Weights of a small masked image model: encoder layers 12, cautious_adamw at rate 0.0011.
Rows from block 0 of the decoder of a small masked image model, named by matrix and row number. Rows with one number belong to one neuron. Each number is 500 + 25 x the weight over its row's rms, rounded and kept within 0 to 999. All counts start at 0. Numbers have three digits each.
After each neuron's rows are labels from the 100 images, of 14848, where the neuron reaches its largest size: "place" is the part of the image that holds the peak; "top examples" is what is common among them. Only what is clearly more common there than usual is listed. The data: photos with spoken descriptions (Open Images, Localized Narratives). In brackets: how many of the 100, against the usual share in percent.
# gate: MLP gate (decoder.0.mlp.gate.weight, 512x192), inputs 0-191
# fc1: MLP up (decoder.0.mlp.fc1.weight, 512x192), inputs 0-191
# fc2: MLP down (decoder.0.mlp.fc2.weight, 192x512, transposed), outputs 0-191

gate.72:503471499532509473511539500489495454466497504522483485515497470518458518490526516512526521481477504486529513494505491513532500494541502522540491502489533534562539553520501525551542512535518536515526527499489465487447508465557488510495543506514479467513509502553503546443512491516504540518514490480474520493512466522490497510548531512537513513494487509522477486477475476495537502516513510515477452477525525480501512515501498521514471474508543478516487525475466510489488522498510513469512463525516532524500534480532437527507499528516524499495531480523541527530470476543538465518
fc1.72:532522514527502474478496471447458493467484519442485512498512484471507500505486486494500508490496517461493537496500466482490532488504479494501467520511578534575566571513516534506482507501509493504451492501477477493457512520493464515484542551504518494505468519530490503521495514460494529523498474487488508504496489474485485504459521498455523463504492513491485501477475475490465484506531494489502444514481458531502497512484506512561512474481545505491493516490480528492502511482529498518466498502468465478467448516466522503467483457446474486476518480500512487458494534513483479490
fc2.72:455471512421485529478476513492510482493517498514518481491494484515548515494508488490502516518519468517504536501523527521516517522521487487515487531541529427536456506510505480508476502447489521469505513462506432496471508489492470508530530504526511431527507504499525483494489562455506516491479488470489502502473467502486523467515524515540526472485501525532530475620544497503483513499515501512466481516523488535474509514483522488494510488450478527533520492499502502512495544513474480510500451483504490486507526465502520500486464512467475505520504504493490512490500499478489496509
place: top centre (69 vs 11.7)
top examples: text has "wall" (51 vs 20.2); text has "sitting" (35 vs 15.3); text has "man" (30 vs 11.8)

gate.217:525464461532506475511525533515493500485516536459499505480521483503475496481489488488456530493505521516526520463514471503477507517486496504504488515471501464494474491475497539482548490487548488434514473495508498429498583445468491471523502508486480502471456437499475487496452528467516477464513473452467485504544490501503505506482510502463479523472500488491494496487530498500490483495496492504495510505505458491465513492527500527514506503513536479462455533499489464519504519470533491484480540510482490531435490513474481513504496481514524483490494462501454528432504478527469508494
fc1.217:458509489515498484498466523497479502490537474520515490497522523529527484500537491504463526495509538528513511518520525501492421512434478474489560514514517525534493516512525493463458495486489494522477431495541519492508501466511473489538462482494518526511488480475496534500482528488446479447530492496506518488541497496527492452530520505451480474489482513460518535519555507518510438506499450525505494476455494549499505526490501509487504499497475504502504480499506502496485503526468485506514487500511429440501514490468508485505493522517502506495471490496468514477517536466458534502
fc2.217:488451479486482505504477538489478489512472539500537488482502535496491503556502464519541511500508535557499523509490527478535517524507501506516493540492489568503509508501485490516482447479456557470500478443497507527508478482489487507537509504496515505535486494514481473469477538486506516500465488536517512494530496520525496459512523529512528476499523467493536482443547524495489514518465496551507503533508540484522507532492495455451493485472499498469509506522508492497492544486461464500511476458523501437480478498501531470454513506472525503534458490510523526518526553487498500502
place: bottom centre (93 vs 11.7)
top examples: text has "food" (31 vs 3.1); text has "plate" (29 vs 2)

gate.498:486499464516503473477465474474550501499463491497479495479505468491523500496548479478496547484474488503502543473519477519489446533428486500528507510489503476543504518503518500467473455453519477508501488464495540492493513504479499506520498482514513514494497444491496545491522542495491489431531495496461502506495493482541493466484523493467506484484489509514481483515530494521486463488508494495484522504464486537474510418478505542501515500548506512466501510494488485534513514527547512508482526505524433520501533470489475523517491488550512525479517480523489522476518504486435510550
fc1.498:499477515507483501490514522530448491498454469505507519538500507495511496520490551497520494489519493518496477484511489465492537499504511494519486447527487519478524506514429516506547528557482521517519516503481475482469473520496474525490531525516476482516480546496499456520469454516520502493467619518514478524496506501462519487446447503510485496471485492541498512506472512496519494536505510486479499508506487523530512565485486466447507498511560555529480518505510508499515520476524515517469516479484514497522514524500497477461506490467512471504504504486508455522506468499530488498
fc2.498:494544510505486484514477479486538477507520484480496490502481519459416476480507505475514513475514473469497507476514488513512498495526519515524524495464483478518517503524462500459470493473500497436489488533534524510537501502488532501479475488493498505448527464502509515501475499521500533485550468492463550507491504488493495484546532478452471556482488506507486501520458465500469466507463486502479497503493440523524500473476518510514516496514521473438467486479529537475477499516563531540480520525484513540534514465489484495502505538524506485451486496511493457498449483472522475502
place: bottom centre (81 vs 11.7)
top examples: text has "road" (26 vs 8.3)

gate.399:492480491524501483529483531510532495527541537551492526573511484503447522452493573505473455507494528495480502493488454542528488511523470508486513521507500529517463496518508528506511501519475495475489468510511494492557492512553481511530509478507483509505474509513496524487499466460503467509472483502528480491499506501487506463544524498550484514469488514478501506529507500512498504512503533442508503507486472458453513527521521483545480497457530487510469501502542537488502494482516511483512488504523524506540513501517480572538488528484501523544495522434538500526474519520520533504
fc1.399:486522508509513494499489475501527507506508509473519525518488537466501549495485507489456471481496504530457478474511508558513493488469499497540523550510492489500471514506520467494538466485501534482510486505531537519510438527519477500505488470477518496535486513436487482503458496486480489481515503521517495471521484540524516522546559490507496516490464478517491512572532515497520459545504456482523495476467482469510512431509509531518536523496490520487516475498540509504506497503494495519512461479528501495536491533533520524576512540522439511536535521510497511496517522511489510528
fc2.399:501479494503448528497467567498520518513483499537487534532495496522478524536468489459516486528509500521534526507544489544491481467519493502499492520502502537510491514465518474473514472495497469457481524510504505519516452477490491517476504500526398458504485512543507468428468510507506494470561507495509466495470448524521498482482503535511488512471469516509513514466490498510502479530496517478507499485502520487502491464530494484439489548460480472502480491500518500489512497495503461459496492482490523500518522439516501522476464497482509502531468519461485502496483469558476498498
place: bottom centre (29 vs 11.7)
top examples: text has "woman" (26 vs 9)

gate.78:557535534509481480544507516462513487491448513501452501507534460509502477523504454463506486478524451472520540505487476477539479508500473536485530495482563544543515530502522549497526439492503540499563529480511512508492516494492517513536537517527494497495458485511488469479517487495519490481536514489488507495487480482491460495492521488463524543518514502510504480490480495527478504479508500517492472525517446474460518488511502510472433486517497507491510508489541478520511527465539489461507507457499522494490493520495501519468498508508463467480496476521556519513514501524460458513
fc1.78:545536541512491504493522447463507502479409505520474531454507444497515531511517508515573480511471504483508495471473468524501539505539524511505518468511579530525500530458498548491526533501507538498519508460475494492455521514514516506488497515526477493499510510536501457456506502497530499506513485491478501500465500533488476456499502524506544514476480481538518473477502486490504533462528520509490494489528522487526494501520521494501518499481503517498481544500471491483514509490537500453486478463499524462513483482481495520493501477437486471482537503493511493512445504499521472487
fc2.78:463506536534468502480530501513509538509491496502489483520486479518519507550500494503503479515529520496523515483523523464519511506511505490507519481515440532515466534466517489558506492498496556472501491499513526498483521502503483498510506473555511469485507441522476532451512515518472546512504499448526531496504499488459498517519567494519511502508525483500504515503498490490493497522532495520499422499457512505505525502484507477536487526447546491492501493492523502451521507534544592474498482498484520456519507508499540544480483526488576495504495518484477482514523483487500506516
place: middle right (29 vs 11.7)
top examples: text has "wall" (49 vs 20.2)

gate.210:489491511479519526539470488508477494524505487497489475512465527471451495524534479548493491510485459467504499522490543462491538505491502471472480490512494523497455492523485459513471506465428499492462500466457460476475493486492468490447457487498462486498503519518513546500500519522479478477503509489507502481515470511465481492523488467512480512515522474483500495472470527481525502508493479515532513510519576534556493496509476493481490486507515491506490505523475505501496488486468506534498474472477503456472469466454451493480509490506517476523497548477471450464424466481503454489
fc1.210:497500487483510509525470491531536510526448515488484518576472547495445481504504528555473480494491467486456545529507510486491498488534523487499528479488486506523517521482477490503493517482501515528499474496525495492515505435513489507527483505507467472488514517526472528532509498472516485473534479472497520526529504471509518504543503488524494485537536532537503520501477506474496497504479493549530484568473478432514506449486477523514450506506506461495490484501486502500480517462498512487539459477490465477526508513477484499461498493529516565505516506504450474506492435521469505511
fc2.210:508517521518489512501497483523484509474532497504488532515517520511489490520520516539504517508495545505434495503490525477505541521497508473541444511486488450495505526509509488533499488515472529480515499483494479525484502475525504524523473481509473470507547508543500498539537486528535503484482501453524534511517478470528482523509523513496475508522513492523514472463486482531523474519536481465545507519490466509501468482515454498504504527486523527499554442490506487458514486507511553489518507488473488535569516554533488551542485456479502514519503510499533442464510534499442503525
place: bottom centre (29 vs 11.7)
top examples: text has "table" (33 vs 13)

gate.203:471504474500509504512486499489483519512463514529499498480521481494495487454479511514462501504537548515531529531509512502509412523451482493475532484490498493494528483439502516491501453500509477461470465509528512484503488519497489481518445462493484496451476479502483505488527540447504486487538508498545459491466500470467489475544497496458501488502478475464498493490507532530504524483505499507518494506439502476528514487518505483471473504513486518474498481495497487510511499501505481467472523426481447481446455488469515505473504460526489505494509522485476497445468476501461526451
fc1.203:531553528485542523476523491450499487514419498529464508482513460534509545502499480501481497484488497482453480513487518529510491508491477519507541496506502489495541515548521517529528481516520465505480547478516476516542455489495472525477473492513481454517468481486508486460484477470502507492518487480493511507492497534481526478469498510579493486475498534473490502519496476497448501548493534483520496479506462510479515517506520516473494477481484508527497503502513525496462504469516501458470518449497523445514501469495505525440486479470503477475492530445541477499481458509515498518
fc2.203:475534517533541500489521520489471485512503530527497461482507513501517539510492499495429503505481493489502512467506568499515448515504513468477547532481515544472496498503489493520510456496521499486480485502542525486448477521528548506525495498499483536467492510520496528507531518486512465507550493492555522498478490458534456476505522463495461506553496470504504507521537513507480529512531540491510446499469506511495508506494506551502525479484514553479451481513493481476536524522512510507485507474529471502518509531471484502508542484556491496489522518503485479524469539442526521490
place: bottom centre (68 vs 11.7)
top examples: text has "food" (29 vs 3.1); text has "plate" (25 vs 2)

gate.33:507519483485484499505527532516559538527479531503506506514488476532488469540528530497493518508467494501509500514490521527491459495469490525495500513507479500500492494486494517480495541499496511447478522495499492485510499519504530476474504463498527477505461469521493512515484526425528489520509478509500461443439494506506517493566556551528522545513484513508510510479576517498500500462505516460507542506483480474517517494490479520540517474480516514476468451469449426492452490469483474459467485506492527529475490515457504525487502515492488518488488492499520521464493495532512481508
fc1.33:515517489512514534534514437532505499514481518494503535492524509463478511583543554474523480511495454521509522494504487500464486497494484484469490487486498471511494521573536495481492514473489566477436536489519501501558470496538473509457522459510516523540501518493508531509494510454479511486497513514486511483482494492488487423484482507519469486480459520481492499457549501507473469482489514466507493524522516496520502501479509495487522493477477488488502497507510541529505499490492516497505513445518512453515525520518471496502504535475454509482489514452519508519498480523483520553
fc2.33:500543538497528481491496517439515514531535508478504494476508504512486514476434519519534462500484511496489522506485477561491529500539479522536529514521469511518482511494516504499509478499545468465501533515487492510520486479529492501504453473462526524522495465504500506443494499470522470488447506511489539500544532491517463506561539511489501473545493490484488497546512502503477526484530477487518520511546513464487496517520508534551526487487527505524528549460521453488502479488461487492525456506490533521496477556471497504514497539471480510484504545544514524512477509481515498477
place: middle right (59 vs 11.7)
top examples: text has "wearing" (30 vs 12.3)

gate.125:520543550549537506509489434487493432443455451442473477452486482471505508513458475498474538498486516518507495505518516514528506489502488495495517511517567535545580565580580537570536548503496498555506491513508511521503497481527462500489519499479493507521528531484511524470478516502478528508523501517494518507503494503494496510516525513517493502497498482486494521508504496476497507534496477503513463497490514510509496482511519501509500508486491474499515504490514500467497491518488474517491501509487498472531499486480518499448504516502516503496546504493499484508517518489513502489
fc1.125:405489496485478500500554522515504485503499514485467490508494489507512539561522514489517522502474518492474502517517514503540516530500494528558493495497498480513503541470476518496482484528462493507516500490493531489483511492497519500506524472513516454504478486444454537511477470482471515505473493494506547504541504504517530491499494488502535538508532497507511470476479490520543481530557498464476467492453464518494543495444518533560507498483509516494547494467513502479477554519512528555526468504512467506487510514516491528503452545534537497500510459491466506485506498499506489535
fc2.125:526461446498539486551486478502482543494507500488480515499497474483480511469506491505487489513495565506501509486505497505500500470494508502497500517495315479518537500473512488495495500501508517496491494510485491477513504492509538503452509506506490581505506499496449518509526510497504450496506501519513505497492497484526486512493492510530483487494511491494491518463517504499488495502465505495527478498510499498503472502495441553485440498485508505506488508501507457517514423485454514517495489501494517515515509552508482497512537501519518509540496512519518474497485482502509516485
place: top right (65 vs 9.8); top centre (32 vs 11.7)
top examples: text has "trees" (81 vs 27.1); text has "sky" (64 vs 24.6); text has "grass" (37 vs 9.6); text has "plants" (26 vs 9.8)

gate.486:557475505494469516549561540525486482530547478491496506546485467505514443488458501531528520523502467507508524458477485495492566488508513529486488515508508524492485484494451522500572492488495480495514511509464471508465525478470513521470516536522494503480430508539515461490468475517522492517437508490517507502503527513478514503468494487519509482485536517492508488487460464500488571514487506466510460532524485484496494512495521506480492482508503509543486525510524482511497481473526497464497495453480495493501466489522474514465488489510453487513470475541506485484463472498529477488
fc1.486:493471484490534519527507482554504532457468497470512506495495493501503465468542456500508534469476524511493480523508471551508519493536497453513453497483472524494529510513516509464491531473467489477506485498509516529517506552466519505549503505472495510492486505488499532505523494473509480507502515495526440510536480544505510475506455454464510482461479505503496552497480535503517515522488495506491498450487504551478517554486516495471499494509506492520507466489464491531493497539502505507487530581513540492472518476470523516490502497509506581496481498531520472463529482535538530484
fc2.486:474483529481482476490505467498534509466475491478493534465497483493485463478524487491441498500480498497513449496518513525503554475502497526487486477487486518507466531482515520508484522506470527498479495525449506468509522528525484510519466475476519508478480532502519486498519467478521509518499517524514531514466550508465516462507494491498541510469491477494521513536466485496521491477522479488539455516474499517481492541496544538504494470507516524558481492457484480489546509531503478467514540565536533526533504569499499547471494502521487462491497563517492488514477517435512522512
place: middle right (62 vs 11.7)
top examples: text has "wall" (44 vs 20.2)

gate.417:512525511513501507490512506520533507507527516465491482488491521505548521534496491472484489498486489500485464496477510531514521500511502493515489499515487493515483501524508498530501542462504534523502528502482496500512494519495513475473506495483500465504486505488496468518489468516490476509573476442513502467449456449492505545507535533555521525535520556537492516544509532489515504518494528483503511521510462501523512496485502486499504466551472464549563514456433372464440499481491502538489479483507498500505501505505523481523498503509488522482497481498506477495512499504516488485
fc1.417:501481493484506502499543505501508522503472515474489523514488451496520471483519470489479493497478501512468513496523462504493495514485490489474462503471514464494469503538524499476492503526484478532498499464496487448515537486504519520528503485520470505522477478473510521542500514472518489456402500435443551532544514531521475509459488473448468471484506494470510490539475517515513462517497499521499466471515540488470513515507518485466533445481518435405475474493507498507501497513491515497509552494527489478490516507488517512500506489513502516502493484513501528493502456510495538492
fc2.417:488531493515498480504504511492494472503512474478492499495489547517530506532519505524518458521482521522505493504517529515486485495496484527495489512560512567492532501480511513498497478496527524542496527507496491540494495526494489499471498489497447486528496533495510441504527522508481493520530546550475470490447494507500513521499483535560523495526510491525476507485504511519523515500495522515521558518520499483493524481521493493484516480552520595537495495492484376478495467516470485497519487497507507477496504558486533463466510484471480524515501505469512490482520475504490531498
place: top right (84 vs 9.8)
top examples: text has "text" (27 vs 6.5)

gate.483:500470519511452518531473468498515487479520488473480533461527514473528503474453529468533485494502467478446469480492494476503516491526501551499501515528540502507477496492511541512509484486534439567565483532502546495510531502475515495506502512526525498438496488531476456510487488490478515499495514496507510495507566493478546495536497513523525522478516465489552523490493467510535535486515510523514513491507438475473507512522487501482498511515506507501500543504510473478509513493557490453485493490504553551517502533496492535515492491497465464486524500523499524513519519502475519455
fc1.483:518497490509524459476521494473504485501525442461515493573487488522498494536522508486486543520482530484556481507511488476479518511449496491529513508491472468498548504525490507483540499495488525471466511449506526472510521491534514510476509518503531507606481489465492500506481524528488505498543490503471503484496485522517474495420547492447521485493532507499466471522477502491487481512495504487508498474497491514528491531483511500496543514451491474475460470473504513527509501494494506552539496490467440521515511504525517524525501521518488514511484483471521484464507531509532495533
fc2.483:526504487502464498484472482495497521456473492459513525452503478530540520549505536533497490472492464540509469481497483527496576456488508510518470463537511488486505527515507536467484501539509539527528501528472477551471513493493484516504512547492494479469489486523504483523458473511524498496486486484487530487511463524481545485467456527530491510518499521511498507523505528500507492541525505541521494501537496495487496534521466520519451488566491529481486503482483475509481503513513473459502550544502485528520489468531464575536499494500517523484523492543496518494492518510461499513
place: middle left (31 vs 11.7); middle right (29 vs 11.7)
top examples: text has "standing" (52 vs 23.5); text has "wall" (43 vs 20.2); text has "wearing" (29 vs 12.3)

gate.208:499500488484500485516487498457473466495505451537504518487523547514494534527482532490521467488523517514529541496505548510532467489462506529566525509472509513498509504477488509479525486483517523491514492521506518561479468497476508499494504523523517496472522487523497497487490515512506508510504512582562514519499497512497490459547528512498559509479456483520472481428514450506484512512528520492486502487492483532473511500508485527512490499420441537535492525529472506521506514482524500482497461518478494515476464474494484489484494462476498493471523501451555504489487536529486484508
fc1.208:460531480519501497481481504491487501494499477522506495492513547478526517540541502486509502486514516537509508529520536489483465517451483499543529504503504502520524515519529476468455485479498515506483469531548547522531471508469525491508468503498531533510516471443475515499459519497436514482483487526499513510532495515555510466533513498472514471495507474490491518484488495528518453533499467501487534505444463528486521494479511552521523507475476524496512463498516497492500511528509507519514514536520431505497500503475546436527494530496496514486487486457517509516555503458495516568
fc2.208:508526513527527480537490510494489521496503492497503547493511484496482498487502498502512547540512529481495518484490494491481506457441507503507500509515515422499490489490504490555510457554511461491519513484509493458442502500519506500500506526516512483485501490545500514487496490543534484515551511497480461509496532486485459527498509489450492522492490543527484547576565495500479520497496519509529516487499524545514481472501532471477520494525463451536511518476517506501495491506506598489479511535502517512505496511538450531498486474483519511537506544508484485495511515461501479484
place: middle left (55 vs 11.7)
top examples: text has "wall" (42 vs 20.2)

gate.111:534488482516498485457511447536478522521524524470507496578488474551528499513521520499540520516499519506516518536511466435494559520505504506527499496510475518491539515487496474485532523478524527501501492497481494506459476513495492486492474538541498498482497461499488510536523472508533495488461525500509483490530526536497518517444504508462540544446479496488467460504502489487456472553511516456490490483459488500565522488494475499525511489487509516535513491499531518525512508514496507474479475498493468537475506546533535500485495468493521496515467462518446480513480467472512510495
fc1.111:466505480492512527529506491503484491519534474447525516494494513534542494540506483543492540490491497497526500552528487491510533504475534502512494449503526488469466506507556499518537551445458510483498495476509487532464499440570471512507481472460509468501484487506522547511512501519509495482421521484454499470494465511528479502527512505515513532445479506471499485515478498527471500508498526491503484515535521464493530528531506520466540481500503513491505514496516496456485501496501428498482478456519483483516484515498493509491492500491469486493537451521500479508497476462497455492
fc2.111:568546445479526517496494484485503449473553444490518529533502503543495491466495494484531487502507526522518449499534478522507487481491478524463514531507481487528448450523507482504518499484518488475489469521484500495514494516499494491515510509495477534483495483515460518503531507522540462514455515510513510509505464457508481486519520528494475513491473504478490499466540478511494484509471485503534562502511493495524500494506500518526523436529496512468510504514463512552507541501460514478487470533517493501495495499506498527481538548535523456448512458493491452488511498546469537521
place: middle left (29 vs 11.7)
top examples: text has "building" (28 vs 8.4)

gate.324:495510522493512518500524502496509483526519570508491524453499521482545511516489479445477509489508493500499540498518497536486502515441499560550515470488501511503431517528522510486549470505514499549537540535531488504526487498492548500533508475499505494498465461502489480497479503487470525471539499482531501520496498493519563495486523530469495473505488501491501510493527485495503489521485484525500499487479461493441509482463518553437511528506500486492529540484497462500481525488540498465491496484496510505536530509572503507514491521515486506498496490518522479515560465514439486501
fc1.324:518495502484482503469459466495458477493414501614491538512517435470502475500536536536504468508531497505460524482518517469515495515509487479477553493506517500494540496498494519539503506563492512480527512505525476481470546485527505533488503546520502467475532484499485499525538505511557526528492486502499502500500523554490496512503483520502500515508484488498510480472530504500494542474501546492510501523482499470501490520521488478521448500499485519498451475491495530464504496495489488442488490472468490472497480486505522538494509477523510509512532522495455492488469488500511508530
fc2.324:485514454569478504532469500507472515485517466511538508488498471514455538527473472482530509524512543497533516497491468520523504444503473502535478504499493529494490508513487534492462465465478463453475521500494489489492537521514484485498498480505471460508483473528481499429501471465486492507464507482505507512486462502512515484497498501461500508481476506536472528437478508487511465497473512501495503504485472475474486514484525474489468516462534449509494501487528515462495510518495480527517522505501506493535522506497476483527461486508588469510432532532552493508489487518479479462
place: middle right (31 vs 11.7)
top examples: text has "sky" (66 vs 24.6)

gate.17:474470521497505499543497515521484493509488474480489527492477504480508544541504494531488460510512503498466485516499530454503493485523513516524510514500499495503470494508498488461508492521489536536497505532507494523519471479493498528471510460520491476462520494500488531495490478529529520507427513550556569514518496502477485480525472456531524523516497491460495505498521466516521503499523519496491470539489491539480520536492473487481495437383435452519490509520522511488500520560506518486526539504494515520476489473519497485494478472510537467516517496462514491478488501499511479521
fc1.17:486543509514505489502508503496497506525540495461491526485499515508492523530476500477509482502531459532468492506503510468489503466523504489523529512467476508487468471512506478444491495473459515552501466501490479530549485479489452511492494474486500505495512520531525507509482487486515460503509532517509563496520465491448459462529481469525522473510504528469480512490515482486487506491480496496514500504518529535446489535502483495463463427502437443516519503545506541549517487552487484489499503480481513481501504476494487482542524498465470509501509509469503471471441539489503537551
fc2.17:485491519386530508481507488473509502483485499497495458516497492481546468498526513513535515474543453502527485525500495512485515574508487501487522479482482538468527471547468521493506490518481518499507486504515535514548489494533470500526511496503504523535506482488545500491481501482491493479490469552560504491489481486500508477484539506494480504516507437453492497428458527490513502491502490512487440515503518485495491491514484491512484552472509554461522495516509535524488534490487487519487528504485472541525486486463498504508503486520478511505515441528510503504459508507523474511
place: middle left (44 vs 11.7); top left (43 vs 9.8)
top examples: text has "people" (49 vs 22.4); text has "standing" (48 vs 23.5)

gate.236:487473465482456462459482511505521492489528508441526493550528520550503505480474516493489527526503555556537491496523542481537507492554515481494473496483494506502510499473488531473532567505506485463513434500489512494484518477542510508552529469490547514515506477509507489489491542499515498507518529513523500519481511509497462476496515530473547516477470500531521508488572504487514491473477508524515532466510530506485490490510489467508489517487498492458479521504472511524548499511494477544507471531477474516468510524474508517525502455510541510524473476488458506485506536502459510490
fc1.236:496464489487472453510493552492483541488470515512507475502509508541484498432513489521485543509499559529546491534462546527556452503517512495470493502497511523506535498450517514497540520503488487508484412524514506499520517475489453497555456466495497514482539501500502523435528517492483501496497505490553486506481482469518497501568504526483516519496478504510522509490579519500528498459500500514520477480464525471516504511503504476495500499509499500472496529509489477500545498509509483487503468522495479479455494493491476511513502472517511509550504479527478494468494510516496532476
fc2.236:516453525491446506501498540514491496494523480478507510509508510522461518522493536472535532507514521520502535499479480523461509466508492541496466458512515528505456500491500498497466502538499538515505492450465446526537497469495500499503504521486511493541484481513468495494486491535500501488478519492460490508541508543459567495511479529479516491512505510490459532479473494500515484504486485544489543445527518527521513505486465494532472511521486439523531539476475511488483540441507529519532493503497496511474475452495474498500446524488528484509487483527522501474501471561469450493
place: bottom centre (76 vs 11.7)
top examples: text has "food" (43 vs 3.1); text has "plate" (30 vs 2)

gate.366:528496470525519473559494481491512505509511518491463554518472520492535474486478511520506497485514538517517539482473519525530465521492446508539555505501477521548477516497512527502497495523515479512524510528509504479524485494476508449533510504506496501526495472486483522514474530523496521477552479519504510539512483492512499525523475506524516495485476490478484552532490437460506457481492541500503517526427473467492523501452493490535543480501526498492517488496536490535470512497517483495491488513562465502470488537494487523437489499523538522501547483460494503519524494505482529452
fc1.366:491515498478474518495468499545490464528474492531490491544457458524510528479495486535516489503498459477479479495481562488518506493506465469517530508486489517480435502482504517494490525479503523487519506466529494491541461493499513475518508508506533518503523504476506506483528505552530508494486485516485532560485542570514480539528497515500484521481510490461525533488506474447484490485480538523542512580550514469467494466484502466554501481498492530497514497523488509490494498475482503469535512531526542469514509484508500514503512502488498525529505506542457499544484487438506486512
fc2.366:455482535502472446536502508503497490502525471480507507479481552507464491548527516488497510459477471506499522495522459502503493487521490476458507480533522486438516542549486506484509510533525500541519481504467492492475508554495517512485494467515483460497481493533432512496507469477491503485511494475493496480489499530466545445479489485486505479502503519504542509495528489504487519522494488443488539504513492504482489535509500562495491501505501501466476491459516524508503536526507535520546479502478474462523483489539532479481405487496507505531505507483536529491520546502513463482
place: middle left (37 vs 11.7)
top examples: text has "sky" (64 vs 24.6); text has "water" (36 vs 8)

gate.345:508478503511516516512511469461541465482489519473455510510509548551505531493472483492494502494514542470472535475503488508547494503495450500540519542477508499536496517488505514492512446508534486504519493495545497493496475506466550521537465479500551495525516463443495485513453488560509528457524478525471539539512510506518501509529490514528516532494481452515502496500494458479517471489502489479474513470483486478517521465487504446521510532502499514494484508482472513522507520485543524531483493508508472506473501522448520521512493582505488502470521480462495491517545524481503511538
fc1.345:497507536493473532477509522537469513502470488520504451508455500495467468490534503534540487541485512500470467517469517468512459515537486506473481495510469461499476521478477521517466535507464530495511490464467509482485484499512495484485502476516509486469463516503488525482503474484529492555519506469487513504470514470473503510506464504431500555516517494471524481444496516491482503482540486481505493532543500520502528537465531479482494513448488519479561457468464483465505517521487541507557439495472507471514500477480489486490502460544484508537487504507476498474461477498490490502
fc2.345:480540497503491515479523498519526503514469480516526496513517493519481498485477522490543474485534509507493515485548553522474524510461497507551492534509472540481543482532545473451489498510488492505508456487532503487519516474499476520475505490459487507475537485486520502495499455493503486485484515492506475488499481502515540536481494482502530509526531522483516491472526519522502506556489493465502465488473539469548508483485489483466558514532518461492484513518512484460481458498511560521432566511489516496516496498493522514518568513456485485507487488523545542489510464480497444496
place: middle right (35 vs 11.7)
top examples: text has "sky" (57 vs 24.6)

gate.148:491535478478523558478512486471537512518497513514509449495537499509509445473449549471520503484529517508531488537518443510530523499544481487491471476506502491480511498461489531449435461457495457484517504505504482509478480532486491512502505508525522508520479493510483469520474482450534546475461501480475496512467501494513531524484465465437540464509485504504490487511507512511463525530506510477453505430508509499524506462502475439499510535494487488526493474493516523501525504524519490482463511497505480508497511494491523468489494475502477492458459471508487479515518517513484494453
fc1.148:509527478520493520487492500474527504534490506536508465535516495522501471479427525481498486486501491510526556541512494493552436494489476501488520455520474463507513506469464521474486468468484484513533480479468491488475488474490436509506507515525502506506487478547476482508493449496536550461513501485508496539511509439515501511506477504481520504517462503453484518504517476494464496474504514519454497505520484437499518477514456458502491524504504506522468496508505489499522492489544487489488462415507495480497472497523495464458497465502483469505477487482495472487507511511471492441
fc2.148:492495445443488530472529494512493507514496494454482523490488510528533557501467474558529532496490484484509524502507474523446504547480504517512524475525499501532446498505498499486501518492497478497515478502494523494491491521493562477496509527501497540466516528491550536498508541526484519493493474488494478512510452510514532449513516507539479517491505449483513497533482510481542508529561498510489522453496533503591544507490480527472542480514523502495504504495478485493481537503513505517500519527517507504480502485454505517505553537475512512436530512514505516490504500465518520506
place: bottom centre (54 vs 11.7); bottom right (25 vs 9.8)
top examples: text has "holding" (38 vs 16.4); text has "man" (29 vs 11.8); text has "woman" (27 vs 9)

gate.249:521490514493536483565503553535492510497574490549506510528517511467431506481523476520499496487473498456487544520484508508520522501517466480483481510503489497490476487525461491513494472526473543520491499527494507501497513546524498517465507509515502497497521538472501555504521477560486468520520497522494493452494479480469483534497492445518518495504500495521520491484467535551531497513535508453498493492493526502521512502509494500505462474507496478481490481490483512456526506544497538586515502528517536517477520484514510509531489536539530507545516515504515508506457530538536497509
fc1.249:488497476526484514476533532470442521504480486464491442480487479492523535526480471491543522497491504495553440520507462471487479499508504510495499510512525487499471486471525497479507485474483507462469519479455479486515528535490503472473460511520500495492504447517511472473497512496495490464492504480496491506494487522502508463508534534455490498478487479469497475476522500484515498524504489531473509435559554529499498491521502502483527506487514525509496545515497495519516500472485493436464533459483515523504468500500441456522500461491499454460489489495507446454500517475462468447
fc2.249:472499497477504459514495515466511504515506485467489524496500497431495508498469484509548535515497485479469488447512508498499470506555488482477471455511506495530482480506492503490455542522478474526522541488497510493496496531506515471484494519544543472527482525449517522486476537504481529530530488490504496535444505567483473505457479482519470486493471468485489517484550484477526474484448520486468501505511530485480469546534490481532497465471485488535522528514535519483486457516502491515497507537532505483478505501453550481517512528447500495533514490503513533494531465490540512493
place: middle left (37 vs 11.7)
top examples: text has "wall" (41 vs 20.2)